config = dict(
    arch='unet',
    model='image super-resolution model',
    dataset='regions of photos with short descriptions (Visual Genome)',
    train_examples=203450,
    image_size=32,
    crop_scale_min=1,
    horizontal_flip=True,
    translate=0.12,
    task='super_resolution',
    loss='l1',
    scale=4,
    norm='groupnorm',
    hidden_act='gelu',
    weight_standardization=False,
    padding_mode='reflect',
    widths=[64, 128, 128],
    blocks_per_level=2,
    block='bottleneck',
    attention=True,
    upsampling='nearest_conv',
    init='kaiming_normal',
    residual_init='zero_last',
    optimizer='soap',
    beta2=0.99,
    learning_rate=0.0031,
    beta1=0.9,
    shampoo_beta=0.99,
    eps=1e-08,
    precondition_frequency=32,
    max_precond_dim=1024,
    merge_dims=False,
    one_sided=False,
    adamw_lr_other_params=0.0029,
    max_steps=10900,
    batch_size=256,
    epochs=13.7,
    lr_schedule='cosine',
    final_lr_fraction=0.1,
    warmup_steps=320,
    weight_decay=0.2,
    adamw_weight_decay_other_params=0.05,
)
Rows from block 4, named by matrix and row number. Each number is 50 + 15 x the weight over its row's rms, rounded and kept within 0 to 99. All counts start at 0.
# k: attention key (model.enc.1.2.attn.k.weight, 64x128), inputs 0-127
k.34:52 39 30 68 39 38 55 61 51 47 48 38 27 43 72 50 69 52 72 37 56 55 58 65 57 65 40 68 73 50 50 48 22 53 42 41 65 69 57 36 30 57 46 48 72 45 67 79 54 68 51 38 31 69 68 73 58 45 39 59 41 46 39 48 63 58 41 83 59 43 28 37 66 64 67 76 68 26 40 33 60 32 21 46 37 67 60 38 54 39 72 35 63 64 44 43 70 52 50 48 52 32 52 41 60 57 61 48 43 87 55 34 49 42 43 70 50 72 55 57 31 03 40 28 56 39 05 48
k.35:47 30 63 39 47 55 57 51 18 50 52 44 46 45 58 36 52 55 60 37 45 40 53 46 68 52 56 81 53 49 67 64 42 49 44 59 59 20 22 63 21 58 48 50 53 68 49 73 54 55 57 41 36 67 75 35 73 47 47 88 46 54 67 71 66 50 43 57 64 27 53 44 50 56 72 08 56 53 63 95 46 49 37 46 59 79 62 59 19 47 36 49 42 60 66 21 46 63 18 48 65 54 50 40 70 40 60 74 47 32 77 36 54 61 50 35 42 60 44 31 55 60 20 43 25 42 51 63
k.36:39 30 46 55 54 73 64 44 50 63 43 58 47 45 54 75 56 59 61 60 12 58 31 55 31 56 67 36 61 44 44 47 71 90 49 61 38 56 41 33 61 40 40 65 53 72 47 27 57 54 45 57 45 66 78 54 55 51 39 47 40 96 44 45 43 40 58 78 65 56 50 51 44 63 38 49 50 40 40 46 53 45 27 47 67 82 43 50 48 71 43 32 42 57 51 85 28 31 21 73 42 47 21 16 33 69 49 40 37 64 69 75 58 33 50 75 36 49 55 47 65 57 42 36 81 52 40 41
k.37:47 31 58 80 72 54 33 44 37 39 60 70 42 43 56 41 73 43 37 76 71 60 56 47 68 28 60 33 28 51 60 33 55 83 23 64 86 49 57 60 57 48 32 75 41 27 51 41 33 47 68 49 47 37 61 74 33 56 52 57 54 22 39 54 35 34 49 29 62 47 60 29 44 31 34 37 50 50 41 73 46 47 49 90 53 75 30 43 60 36 48 25 49 53 62 46 27 25 64 69 51 65 48 28 24 35 47 61 36 35 54 42 70 69 58 37 73 44 63 30 57 54 54 58 54 63 40 45
k.38:17 53 39 50 46 30 41 33 40 56 15 56 40 29 43 33 40 73 13 66 46 33 63 46 74 48 59 58 54 52 58 37 58 50 54 67 54 47 54 28 71 63 56 62 64 27 59 72 79 60 49 22 70 33 75 65 33 55 59 40 80 45 69 42 67 84 53 48 18 43 33 37 56 15 35 43 56 32 44 66 50 44 40 65 33 50 42 45 56 53 49 74 60 49 32 56 42 40 29 59 41 60 37 42 33 52 48 37 58 46 96 60 67 43 46 40 45 66 46 64 59 63 62 51 58 63 51 66
k.39:34 69 73 64 55 45 25 43 56 63 58 64 51 32 74 65 37 61 44 48 69 47 43 35 41 42 59 66 58 26 36 19 54 43 64 30 35 53 49 38 51 66 39 53 46 55 59 52 49 41 50 47 18 84 30 42 76 25 64 41 61 39 51 39 53 49 42 45 57 74 69 61 42 68 53 27 48 67 70 54 62 58 62 73 78 82 44 49 49 50 56 44 69 47 51 57 39 29 69 62 23 66 55 52 54 54 30 62 45 39 69 73 50 67 52 68 40 44 61 39 41 63 28 27 45 21 00 60
k.40:37 43 51 49 53 39 68 36 47 37 47 33 62 50 51 58 80 60 46 57 45 43 41 29 17 46 24 67 21 51 35 77 38 45 44 46 60 59 22 34 41 56 56 42 47 52 73 55 48 56 41 68 57 44 54 57 27 67 40 56 49 32 30 29 48 15 58 44 52 51 49 30 37 47 21 18 69 73 45 70 49 53 65 36 80 51 58 27 54 23 77 59 61 37 61 51 28 39 61 42 13 35 37 57 56 35 28 20 55 59 68 53 48 54 43 46 48 42 85 43 76 64 59 42 59 70 41 53
k.41:44 44 51 37 30 30 47 42 61 63 52 26 53 57 38 43 69 57 46 34 65 41 44 57 69 49 74 30 26 71 68 49 47 78 64 06 55 49 72 46 63 36 68 67 64 48 41 68 39 42 23 57 33 32 63 47 68 82 52 68 30 53 54 19 73 46 56 32 53 57 50 52 47 70 30 28 51 56 66 68 27 68 48 81 34 35 28 54 33 51 63 50 53 58 82 59 36 28 73 63 42 51 51 47 25 20 64 36 56 60 69 52 59 61 60 43 25 40 53 53 43 43 45 47 57 41 49 37
k.42:31 40 28 51 83 55 49 55 32 35 50 50 52 40 60 45 61 65 38 58 83 67 53 56 37 38 55 60 50 66 43 46 43 62 57 51 33 46 48 37 33 64 44 70 38 40 44 21 43 40 45 40 53 64 41 37 56 80 42 46 57 46 25 38 58 48 16 78 25 37 55 70 40 66 51 68 66 58 60 48 77 44 49 49 64 30 32 63 43 59 50 37 36 34 44 58 40 88 56 75 99 53 46 49 45 45 39 39 48 88 42 71 53 30 36 37 60 41 55 52 80 45 55 68 34 62 34 18
k.43:68 51 37 57 59 32 41 54 70 37 51 18 39 62 24 76 68 75 63 38 43 71 67 40 47 61 67 41 64 57 54 52 45 55 76 40 34 52 64 57 59 47 58 34 62 64 58 92 73 74 50 58 38 44 92 43 65 21 42 44 40 56 42 40 42 40 28 38 66 58 47 50 49 49 45 47 43 54 85 31 53 47 16 39 56 43 61 73 53 56 56 53 63 46 61 37 47 42 49 66 75 43 49 78 42 22 70 59 47 58 67 54 58 50 37 33 35 76 61 52 22 36 44 36 49 24 27 61
k.44:53 59 52 55 61 37 61 26 94 66 48 55 52 41 13 12 35 63 47 42 71 74 62 43 74 47 45 76 42 60 40 43 69 65 59 59 72 21 51 42 32 38 26 64 73 67 32 46 54 38 63 61 46 47 24 44 36 50 38 52 17 47 44 00 40 43 42 64 56 58 42 41 67 32 33 37 59 50 64 59 39 49 50 46 58 70 52 51 37 56 58 62 38 48 52 80 20 40 44 42 38 82 46 68 49 60 72 61 42 24 54 36 63 47 59 52 59 45 47 68 46 44 43 45 49 65 43 36
k.45:50 48 48 43 63 67 44 59 62 40 48 36 50 52 14 42 65 23 34 65 47 39 60 48 43 11 56 37 39 66 55 35 48 46 62 39 49 53 21 20 71 53 51 51 45 27 44 38 60 33 56 43 38 66 52 30 34 63 42 52 57 77 27 69 72 54 22 60 37 45 54 64 56 59 39 44 25 46 37 63 52 62 56 65 59 57 99 50 45 69 44 32 43 61 48 29 43 81 39 57 24 42 50 38 44 22 61 50 39 45 58 57 58 63 33 74 58 21 63 51 47 57 61 62 59 66 12 56
k.46:25 81 66 43 46 51 62 43 55 58 27 24 57 52 50 47 35 61 43 28 33 46 31 70 64 46 57 72 45 56 50 32 45 77 46 54 46 43 49 56 45 70 53 32 58 40 54 63 72 55 56 53 70 34 22 64 51 40 61 57 50 22 69 42 69 50 57 59 37 53 68 52 52 45 84 40 87 46 56 74 30 52 65 61 37 32 22 57 60 25 54 22 34 56 48 43 73 56 45 67 32 53 44 35 57 20 56 37 54 44 20 32 40 68 61 55 75 53 56 18 72 57 60 51 78 37 25 42
k.47:78 60 54 37 07 33 39 43 66 43 35 79 33 25 27 69 43 71 64 38 56 79 47 51 53 52 51 36 54 36 60 67 64 46 39 51 66 30 62 61 27 50 41 46 57 36 29 48 68 66 83 62 56 66 85 52 53 64 18 29 76 44 43 49 55 66 48 35 44 57 74 43 44 47 70 62 48 45 67 56 47 59 49 28 49 49 72 61 44 52 53 43 47 61 58 58 20 61 44 57 52 49 52 42 34 56 59 35 28 43 46 22 17 39 51 49 53 91 70 44 71 34 36 53 34 54 56 34
k.48:74 48 50 47 69 38 63 48 30 43 57 27 56 55 58 22 56 34 56 28 59 25 57 38 65 43 56 30 39 36 50 53 54 46 34 40 50 42 37 71 52 41 45 59 55 55 48 44 32 61 54 45 63 45 45 39 29 81 30 74 73 55 56 71 46 61 63 53 53 46 48 57 34 45 75 60 32 67 65 75 43 06 23 29 33 29 64 62 25 61 37 40 47 54 62 73 60 72 74 52 10 40 37 79 49 66 71 50 46 62 35 55 81 42 58 58 64 34 47 52 46 42 32 28 48 34 33 29
k.49:50 66 19 52 63 31 56 92 36 66 49 53 37 32 46 21 55 47 58 40 24 53 53 35 55 53 43 36 46 50 38 62 50 49 52 40 44 44 76 66 42 66 52 59 78 71 66 15 44 23 37 48 59 62 50 37 45 66 50 53 41 61 47 51 52 29 62 61 67 31 67 41 55 57 41 58 51 43 51 53 66 61 68 38 63 50 58 52 85 54 62 46 29 52 24 53 28 16 67 48 81 67 38 32 47 60 45 50 71 52 62 16 70 76 51 49 82 67 75 31 69 42 57 34 55 60 56 42
k.50:70 53 60 48 36 39 46 77 50 32 35 33 45 66 44 42 53 42 76 60 26 51 54 67 47 20 47 48 58 56 65 64 62 62 37 71 54 61 36 37 48 35 51 45 31 67 59 53 19 69 39 43 46 33 65 52 42 54 44 21 31 57 49 59 72 42 63 50 33 47 85 44 49 80 70 46 69 50 74 51 27 48 45 53 59 75 51 59 63 57 43 38 44 57 69 33 29 76 25 57 43 40 51 35 75 59 86 70 75 38 75 41 55 55 49 33 62 79 38 76 63 52 41 32 53 67 75 60
k.51:44 48 48 78 60 77 43 65 58 58 35 44 30 58 50 67 40 56 54 45 25 71 44 43 51 67 39 65 69 50 50 32 33 91 19 48 74 65 77 56 90 09 75 53 60 64 53 58 23 33 42 52 70 33 35 18 76 52 55 39 35 35 60 38 57 43 61 55 44 34 40 36 59 44 32 61 49 47 42 71 48 49 61 38 56 39 64 59 30 61 48 45 40 38 41 43 52 56 71 65 55 52 82 57 32 57 37 43 48 33 56 69 42 56 58 36 73 46 63 56 42 68 48 39 22 55 30 64
k.52:46 35 52 50 63 73 56 40 36 57 28 77 40 71 46 27 32 42 62 43 51 34 56 43 35 58 45 48 49 27 21 63 68 35 57 43 74 46 48 41 55 35 22 43 64 60 58 56 78 73 66 41 48 69 26 39 36 65 25 63 24 71 37 42 44 39 40 48 40 46 56 44 59 50 37 42 37 44 60 50 38 41 60 64 58 54 25 46 34 48 53 44 54 44 61 35 46 56 76 25 51 39 80 51 44 41 34 32 66 71 58 54 25 82 80 13 77 81 42 56 58 81 53 46 49 65 27 56
k.53:27 77 45 28 43 72 30 36 66 41 52 69 57 58 58 71 48 47 56 62 46 51 68 28 79 48 25 37 42 50 57 64 50 48 24 52 66 57 49 19 31 61 36 27 30 57 54 76 52 59 47 41 60 31 54 78 91 81 35 44 60 38 17 38 43 80 70 50 62 48 42 56 44 36 54 76 25 43 52 62 54 51 50 49 44 31 58 56 70 47 33 36 49 60 58 53 70 40 42 36 57 69 54 44 32 46 11 50 29 68 26 46 51 34 36 60 40 71 45 50 48 42 57 65 34 40 56 64
k.54:34 46 69 63 46 47 62 27 69 80 42 33 42 56 28 78 41 71 45 64 59 57 35 28 45 47 39 59 24 29 67 34 34 69 30 50 57 58 15 60 46 65 55 56 49 51 47 37 54 26 42 45 41 46 53 49 52 51 47 60 35 79 31 45 29 59 50 70 29 48 54 46 60 51 48 54 44 45 58 57 39 80 70 30 77 60 63 35 50 43 46 47 34 35 66 20 46 35 36 66 38 47 42 62 32 23 30 57 54 45 50 27 79 48 52 41 54 35 66 99 44 53 42 53 41 48 43 78
k.55:48 68 55 64 76 55 62 82 60 26 37 48 27 52 24 37 50 31 33 57 42 74 55 33 53 17 44 42 62 57 44 72 35 60 38 49 46 42 31 47 52 52 51 55 51 51 34 49 45 56 63 56 32 70 52 66 61 62 29 47 51 47 76 43 26 50 64 61 38 45 28 44 32 39 35 30 51 36 32 28 83 44 66 39 83 68 67 42 43 07 28 29 61 48 50 56 59 49 83 61 57 32 65 75 53 64 32 44 42 52 56 43 54 54 51 51 35 28 49 38 64 71 47 69 32 14 46 51
k.56:60 52 57 43 45 61 24 52 48 70 53 46 37 46 54 61 40 52 87 37 71 61 27 63 67 66 52 41 44 10 56 56 69 52 58 47 18 83 50 56 53 45 51 45 55 52 32 37 37 55 61 65 51 70 47 47 47 81 40 62 62 46 35 51 41 48 43 58 41 30 54 42 66 64 33 54 37 52 38 48 50 69 62 65 31 85 47 45 57 47 65 40 33 48 41 28 41 81 44 58 82 51 53 42 58 49 22 42 34 28 68 46 61 13 39 78 56 43 49 57 19 18 42 53 73 73 23 38
k.57:32 68 11 53 50 73 54 45 36 48 39 71 44 39 50 52 53 27 36 55 47 50 60 41 26 48 38 31 64 29 62 30 57 64 28 55 67 32 68 68 61 63 52 56 20 45 43 33 62 71 58 42 41 44 41 65 43 23 30 75 37 64 71 84 50 42 48 25 43 72 61 60 61 49 39 76 93 77 48 50 50 54 63 53 57 21 64 67 49 39 35 41 28 44 38 47 51 58 37 53 41 67 59 36 52 59 34 38 12 34 19 65 55 64 46 59 61 54 25 41 55 54 48 59 37 57 49 58