Weights of a small image super-resolution model: norm groupnorm, 203450 training examples.
Rows from block 8, named by matrix and row number. Each number is 128 + 24 x the weight over its row's rms, rounded and kept within 0 to 255. All counts start at 0. After the name is the row's rms in percent of the matrix's.
# short0: shortcut pointwise conv (model.decb.0.0.short.0.weight, 128x256x1x1), inputs 128-255
short0.25 105 [116 121 179 195 123 124  94 120  51 146 135   9 128 179 131 153 129 143 164 170 135 120  72 110 153 151 149 129  93 144 128 106  55 128  81  90 143 150 134 106 118 144 164 133 126 110  79  97  95 105 127 115 170 115 112 154 132 167 177 146 140 115  97  98  94 160 129 154  56 154 136 131 111 171 136 137  92 107 147 144 139 143  96 143 136 109  69 175  93 134 112  81 126 127 138 135 153 107 171 136 172 157 153 115  70  85 163 186 176 138 118  85 112  87 130 131 103  94  94 170 162 141 146 158 137 143 152 113]
short0.26 117 [165 112 131  85 100 144 118 138 101 141 128  77 154 142 200  90 152 140 122  84 170 140 125 129 145 184 138 139 127 126 117 148 109  83  96 134 110 145 108 115 130 157 120  99 155  76 137 150 102 134 156 137 217 136 116  53 100 158 120 136 155  90  83  93 153  95 112 135 137 127 183 166 121  89 101 113 152 211 111 145 120 165 158 127 112 168 158 151 138 135 124 136  92 135 131 127 140 151  82 118 102 144 136 120  89  65 118 131 105  94  93 107 112 132 121 134 163 134 165 119 115 154 122 113 137 132 133  83]
short0.27 092 [142 171 125  88  89 110 100 184  99 150 144  50 122  85 181 157 164 136 133 151 136  77 129 117 125 109 107 123 105 178 127 116  65  39 104  90 144 153 100 163 171 143 111 127 120 155 137  72 146  90 135 150 143 162 136 123  78 136 131 119 192 147 103 186 164 111  99 115 222 166 135  95 170  68  97  94 127 158 105 125 158 154 107 124 120 169 147 139 139 114 165 179 141 151 121 175 127 122  88 146 104 122 124  99 110 141 120 141 152 169 116 195 145 150 141 136  80 131 207 136 104 104 142 118 127 160 107 153]
short0.28 110 [157 166 144  97 123 120 141 121 186 130  74  88 142 184 112 138 103 150 132 101 141 153 123  86 164 146 135 167 132 110 132  57 139 119 144  76 126  85 124 134 110 139 113  93  96 120 129 139 166 121 161 170 102 144 124 123 173 124 204 112  74  78 149  91  69 149 163 186  99 192 141 155 154 166 177  85 131  52 116 175 119 139  78 121  99 152 117  87 109 149 111 124 117 163 145 166 154  72 100  56  82 147 133 111 156 129 149 112 175 103  98  79 118 138 174  92  95 123 143 118 173 162 122 152 126  94  88 103]
short0.29 106 [135 123 117 160 135 149 125 123 160 155 116 165 165  92 135 180  57 120 129 152  47 122 151 160  73  86 107 138 122 116  99 103 114 174 123 121  91 147 127 110 105 117 157  89 138 131 143 150 160 190  91 143 144 106  92 120  85 104 102  78 155 119 120 172  90 179 115 110 113 122 113 212 113 130 164 169 185 128 110 144 150 149  80 138 112  98 104 149 179 127 114 130 119 148 114 108 138 131 143  73 160 184 139 149 159 150 170 177 122 145 114  77 108  98  85 161 140 173 110 120 131 129 152 126 178 110 155  97]
short0.30 091 [162  73  97  84 124 127 138 186 127  83 128  89 127 110 135 170 113 136 182 129 134 141 132 139 168 161 144 119 180 115 137 133 143  98 160 109 101  76 110  83 191 142  97 100 130 180 153 192  93 134 108 197 117  97 132  86  93 119 111 140 156 174 113 141 124 120  94 167 167 158 142 156 152 178 147  99  78  92 126 109 109 174 116 169 116 123 102 178 133 119 137 150 148 150 163 111 133 133  70 134 116 155 152  93 141  94 168 139 145  85 198 117  77 150 103  43 159 130 154 121 125 166 124 124 131 133 128 121]
short0.31 099 [139 143 109  78 162 107 133 105  86 102 111 109 131 111 139 112 105 126 104 131 146 144 124  70 143 112  79 165 140 150 117  90 105 184  78 161 126  77 124 131 145 161 116  92  86 126 180 131 153 132  58  82 179 116 168 120 151 128 183 102 119 106 171 131 105 160  61 142  84 148  98 173 121  58 112 113 120  84 128 142 131 103 121  92 136  92  88  98 100 141 115 179 115 110  67 123 150 122 186  95 165  65  87 122 147 111 118 134 122 167 163 145 113 185 113 147 151 117  64  74 145 124 112 105 161  92 111 168]
short0.32 095 [139 112 145  99 189 129 136 118 200 152 172 187 138 135  89 132 126 166 195 128 165 152  76 140 132 108 133 105 156 134 110 156 132 157 184 108 122  81 119 108 115 120  92 133  95 156 100 120 123 104 126 113  63 164 144 141 135 148  54 134 142 151  96 116 105 101 128 158  91 134 149 102  93 102  95 140 171 141 175  54 141 101 111  92 169  88 130 122 104 157 194 147 151 129 138 111 104 119 149 125  91 113 118 157  84 165 137 134  79 219  66 120 148  54  84 110 149 152 142 147 162  80  89 114 119 140  82 105]
short0.33 079 [139 140 114 126  87 114 185 158 163 117  39 162  95 162 163  93 116 157 123 163 136 162 151 146 123 173 186 128 122 113 136 193 156  88 103 165 140 179 116 152 151 138 142 163 125 126 123 127 163 110  99  93 138  84 122 150 162 156 107 142  46 145  61 100 131 168 182 143  73 132 158  96 113 142  87 146 113 139 188  82 149 143 144 109 117 172  95 163 158 137 153 128 189 134 148 118  87 120 122 177 103 123  80 159 147 153 147 103 157 183 105 116 184 146  61 105 176 154 113  59 125 108 133  83 122  93 150 154]
short0.34 090 [135 145  95 144 157  78 150 150 138 141 135 116 208 104 141 130 126 147 129 142 104 131 127 170 125  91 141 145 143  93  99 108 104 119 132 100 147 170 129 113 139 112  94  64 103 228 129  66 115  87 136 127 124 128  78 139  87  88 126  59 129 111 126 119 124 125 100 145 146 143  79 134 121 151 107 139 164 174 105 196 126 125 139 137 110 141 155 112 107 122 145 133  63 138 127 152  52  65 175  65 144 149 149 164 132 104 136 150  87  70 143 135 123 178 105 158 196  87  96 138 118  95 153 159 137 143 158 107]
short0.35 094 [123 215 132 118 125 108  92 173 139 111 108 169 115 131 130 115 105 129 124 138 104 196 128 128 160 131  68 152 100  93 134 134  67 123 119  89 105 111 113 178  86 123  84 187 115 175 121  89  76 104 155 166 142  79 152 134 128 172  97 125 114 116 138 168 180 104 174 141 185 138 126 136 131 143 191 180  80  53 141 117  97 125 185 139 116 141 151 114 122 150 131 136 136 110 160 171  66 141 150 128 133 111 105 118 127 135 128 124 137 153 130 147 140  43  84 106 132 117 146 112 101 109  88 128 148  90 111 108]
short0.36 095 [165 136 123 144 169 133 100 113 116 141 134 144 149  93 145  81 171 116 139 188 144 119  85 157  84 117 112 117 105  83  84 183 164 164  67 136 133  88 145 152 107 178  81 147 147 140 120  96 140  99  83  77 131 110 125 141 148 159  96 100 125 157  90 104 122  65  55  53 133 105 168  93 177  44  96 148 137 140 105 100 146  72 105 107 147 131 125 153 207 154 177 147 147  88 119 131  70 112 118 153  98 137  94 122 170 214  67 138 145 179  93 145 122 182 112 105 125 114 110 129 140 109 119 151 152 100 159 130]
short0.37 115 [159 137 159 128 127 119  99 174  96 144 195 118 156 168 182 150 195  93 166  79 116  58 106 157  69  85 122 119 137 158 186  72 167 116 127 164 151 139 124 115 167 127 134 127 111 143 157 100 151 151 121  94  98 149 146  98 121  73 117 126 116 115 105 190 109  84  99 141 119 144 159 123 134 186 114 128 156 170  91  98 143  89 135 119 181 105 139 110 168 116 114  83 108 116 167  54 136 154 124 157 120 151 145  92 102 108 157 131 163  95 133 142 104 120 129 121 180  80 218  89 122  96 151 144 125 194 171 199]
short0.38 116 [143 134 144 136 125 181 117 148 137 109  69 146  89 118 152 199 209  88 143  99 122  93 128  97 154 178 156  73 135 207 101 194 117 133 124 115 150 141 148 115 155 136 164 147 164 136 130 119 129 106 106 138 122  85 115 122 154 159 119 133 176 212  61 135 179  86 152 151 127  94 151 105 116 134  84 147  98 150  89  81 121 122 121  86 137 109 141 154 174  84  71 145 109 133 151 175 119 116 118 139 143 105 144  98 161 116 154  94  60  94 141  76 133 116  91 102 129 172 168 145 123 112 144 103 145 134 156 106]
short0.39 094 [152  65 121 129  69  92 115 104  97 100 112 125 121  85  81 140 129  67  78 145  43 113 127 122 167 148 148 110 134  80 179  73 109 131 124 116 168 127 127 184 148 120 155  94 140 151 136 117  47 132 132 133 225  69 124 150 119 186 127 146 128 156 101  98 130 113 206  97 145  88 106 113 103  77  92 132 143  89 144 150  92  92 131 112  70 153 145 168 153 125 138 144  49 152 149 121 123 171 130 178 113  89 126 132 123  87 128 142 138  84 109 133 181 158 104 155 142 119 140 111  84 124 148 142 154 132 123 171]
short0.40 104 [105 101 130 171 113 147 165 133 166 135  89 116  78 160 147 157 136 134 146 143 114 126 120  87  81 128 114 122 137 103  92 103 167 175 145 101 169 120 172 138 115  79 165 122  83 123 169  88 161 202 127  63  92 133  99 144 148 103 157 112  31 183 119 156 123 153 112 138 109 159 152 139 157 148 184 128 119  62 138  92 184 123 126 100 163 128 126 126 159 142  46 106 105  93 124 125 139 180 127  96 144  96 145 106 130 154 108  92 175 162 107 136 122 184 153 123 183 176  88 133 138 113 155 118  50  85 133 130]
short0.41 091 [171 175  94 134 141 131 185 121 136 109 117 106  95 138 114  95 131 173 125 158 171 173 113 149  69 145 144 160 136 140 179 167 118 152  81 139 105 189 154 130 192 118  63 173 113 151 102 120 101 146  68 153 208 157 140 142 141 132 132 157 135 129 156 151  75 128 148 143  84  86 159 125 104 142  69 108 150 120 145  95 154 162 134  99 108 156 109 161 174 132 180  70 143 116 153 125 142 179 162 208 144 112 111  92 129  87 101 112 188 123 108 147 153 103 117  66 112 104 132 120 122 120 150 170 138  83 126 113]
short0.42 105 [154  95 115 128 151 101 135 159  68 130 138 122 115 138 160 122 155  94 139 145 100  74 155 181 121 110 150 137 143 129 117 125 120 132 147 183  96 193 168 135 151 107 102 150 111 124 153  99 125 118  91  69  95  79 141 112 110 123 112 102 110  96  92 177 105 145 129 151  47 134 112 136 131 136 154 146 168 128 159 124 150 128  89  99 103 119  86  83 108 136 158 197  91 116 142 109 134 112 135 148 195 168 123 127 135 117 191 147 173 108 135 108 146 110 116 169 128  99 146 139  97 115 106 104 138 153 128 149]
short0.43 108 [168 151 139 158 136 119 121 150 109 110 127 127 127 104 148  84 181 119  91 127 154 137 179 129  98  74 142 136 113 155  74 127 111  42  97  70 118 169 109  93  61 128  97 109 144 105 140 136 145 125 166 130  32 193 116 141  95  68 101 121  86 112 149 180 128  98 118 148 162 223 144  80 148 102 166 117 104 114  93 175 134 140 108 130 100 152 122 105 151 101 111 137 200 129 134 107 135  76 151 153 115 121 154 108 190 143 127 126  85 174 131  88 124 187 166 154 122 189 164 106 151 149 150 124 127 105 122 116]
short0.44 084 [148 117  83 110 117 180 118 127 181 121 160 177 147 109 139 106 132 148 173 141 113  83 136 104 142 200 107 161 149 147 136 169 110  67 128 175 115 140 132 118  66  68 143 105  91  87 143 126  98 127 156 159 160 142 156 101  89 133  99  83 125 132  85 112  56  99 108 146 139 106 145 118  95  87  94  92 113 151 115  99 101 153 182 113 106  69 104 165 188 133 138 115 109 128 129 167 147 164 163 146 170  93  97 122 132 140 107  88 102  92  35 120 124 158  82  90 183 122  94 155 160  95 139 148 131 171 132 108]
short0.45 097 [129 112 125  99 182  96 140 115 124  89  99 111 128 135 165 122 151 168 118  95 169  99 183 133 165 142 153  93  71  75 124 105 154 133  91 134 122 103 110  83 130 103 144 154 140 135 160 155 146 116 105 107 160 137 115 134 210 120 124 136 128  76 114 140 130 161 173  98 148  79 108 155 130 152 139 128  97 113  85 145 136 165 149 143 165  98 115  86  85 148 161 152 144 162 130 164 136 116 104 109 141 118 116  92 170 115  70 138 163 113 107  98 130 169 202 171 158 145 110 123 100 208 164 103 153  49 167 145]
short0.46 090 [115  97  98 136 180 124 104 158  79 123 129 173 147 145 190 147 120 125  80 227  83 105 129 158 128 130 106 146 136 118 162 200  68 183 135  89  96 131 179 112 124 112 129 104 140 145 164 177 139 136  60 104 117 119 150 125 161 204 162 111  69 156  90 159 165 150 133 142 122 127 157  69 171 155  95 140 127 120 121 174 133 141 114 130 113 127 151 106 134 131 156 138 128 113 148 128 147 101  85  67 155 102 140 138 117 143  88 163 183 141 169 142 150 140 116  95 102  93  98 152 128 139 102 111 227 183 162 145]
short0.47 110 [112 137 129 145 141 101 115  84 135 137 169 130 115 112 120 112 179 154 192 162 113 123  92 151 137 121 154 125 112  96 124 131 123  98 107 111 143 201 148  91 151 148 118 117 133 105 142 121 141  82  99 119 134 176  84 104 167 124 159 128 152  71  87 136 115 131 170 141  86  84 117 177 100 156 128 104  88 173 189 136 150 100  72 127 151 151  88 155 146 163 174 109 133 149 159 157 157 105 109 114  90 111 136 115 170  74 144 131 220 163 122 148 159 152 116 154 154 113 182 160 147 151 108  57 154 169 152 176]
short0.48 080 [115 150 113  69 110 118 107 100  94 105 122 116 117 117 154 118 102 146 170 158 132 113 129 149 176 172 151  73 167 153 110 113 103 100 112 123 138 104 167 133 156 105 119  80 130 159 136  88 121 159 163 135 210  47 110 119  65 113 134 111 126 129 110  77 109 170  92 141 143 126 117 147 144 150 131 174 118 100 210 106  79 139 130 132 104 156 105  29 170 171 183 147 109 180 114  67 158 189  95 164 142 137 151 114 171 166  97 144 140  93 125 108 134 149 157 114 204 138 113 166 134 130 140 161  79 136 176 128]
short0.49 099 [112 161 142 151 138 142  93 133 133 105 190 187 119 116 214 129 121 103 162  73 114 173 149 142  68 118 158  75 132  93 164 129  88 120 103 154  89 134 146 135 143 125 142 103  89 173 101 142 120  99 134 178 133 176 145 114 107 127  75 104  92  85 143  93 159  75  70 139 158 132  97 129 136  93  75 135 131 115 151  89 193 145 139 118 161 130 153 165 129 161 174 136 135 157 125 142 142 181 159 125 155 124 125 137 133 154 144 156 101  95 118 157  89  91 101 169 139  72 141 133  84 108 157 183 122 147 107  80]
short0.50 110 [162 117  92 130  73 166 123 133 151 124 102 153 100 143 123 111 181 160 162 144 115 157 149 167  84 117  77 156  91 107 133  87 172 147  80 121 120 119 110 121 126 130  99 110 166 110 152 114 113 172 107 158 153 182 165 162 116 149  89 107 121  86  74 125  40 149 117 126 103 113 152 172 145 116 144 141 213 141 131 135 170 192 119 143 142 129 135 140 157 120 105 130 108 143 180 101  79 143  87 102 187  76  81 170 150 142 108  85 151 125 115  99 113 114 106 115  73 119 156 184 136 182 134 115 145  99 108 105]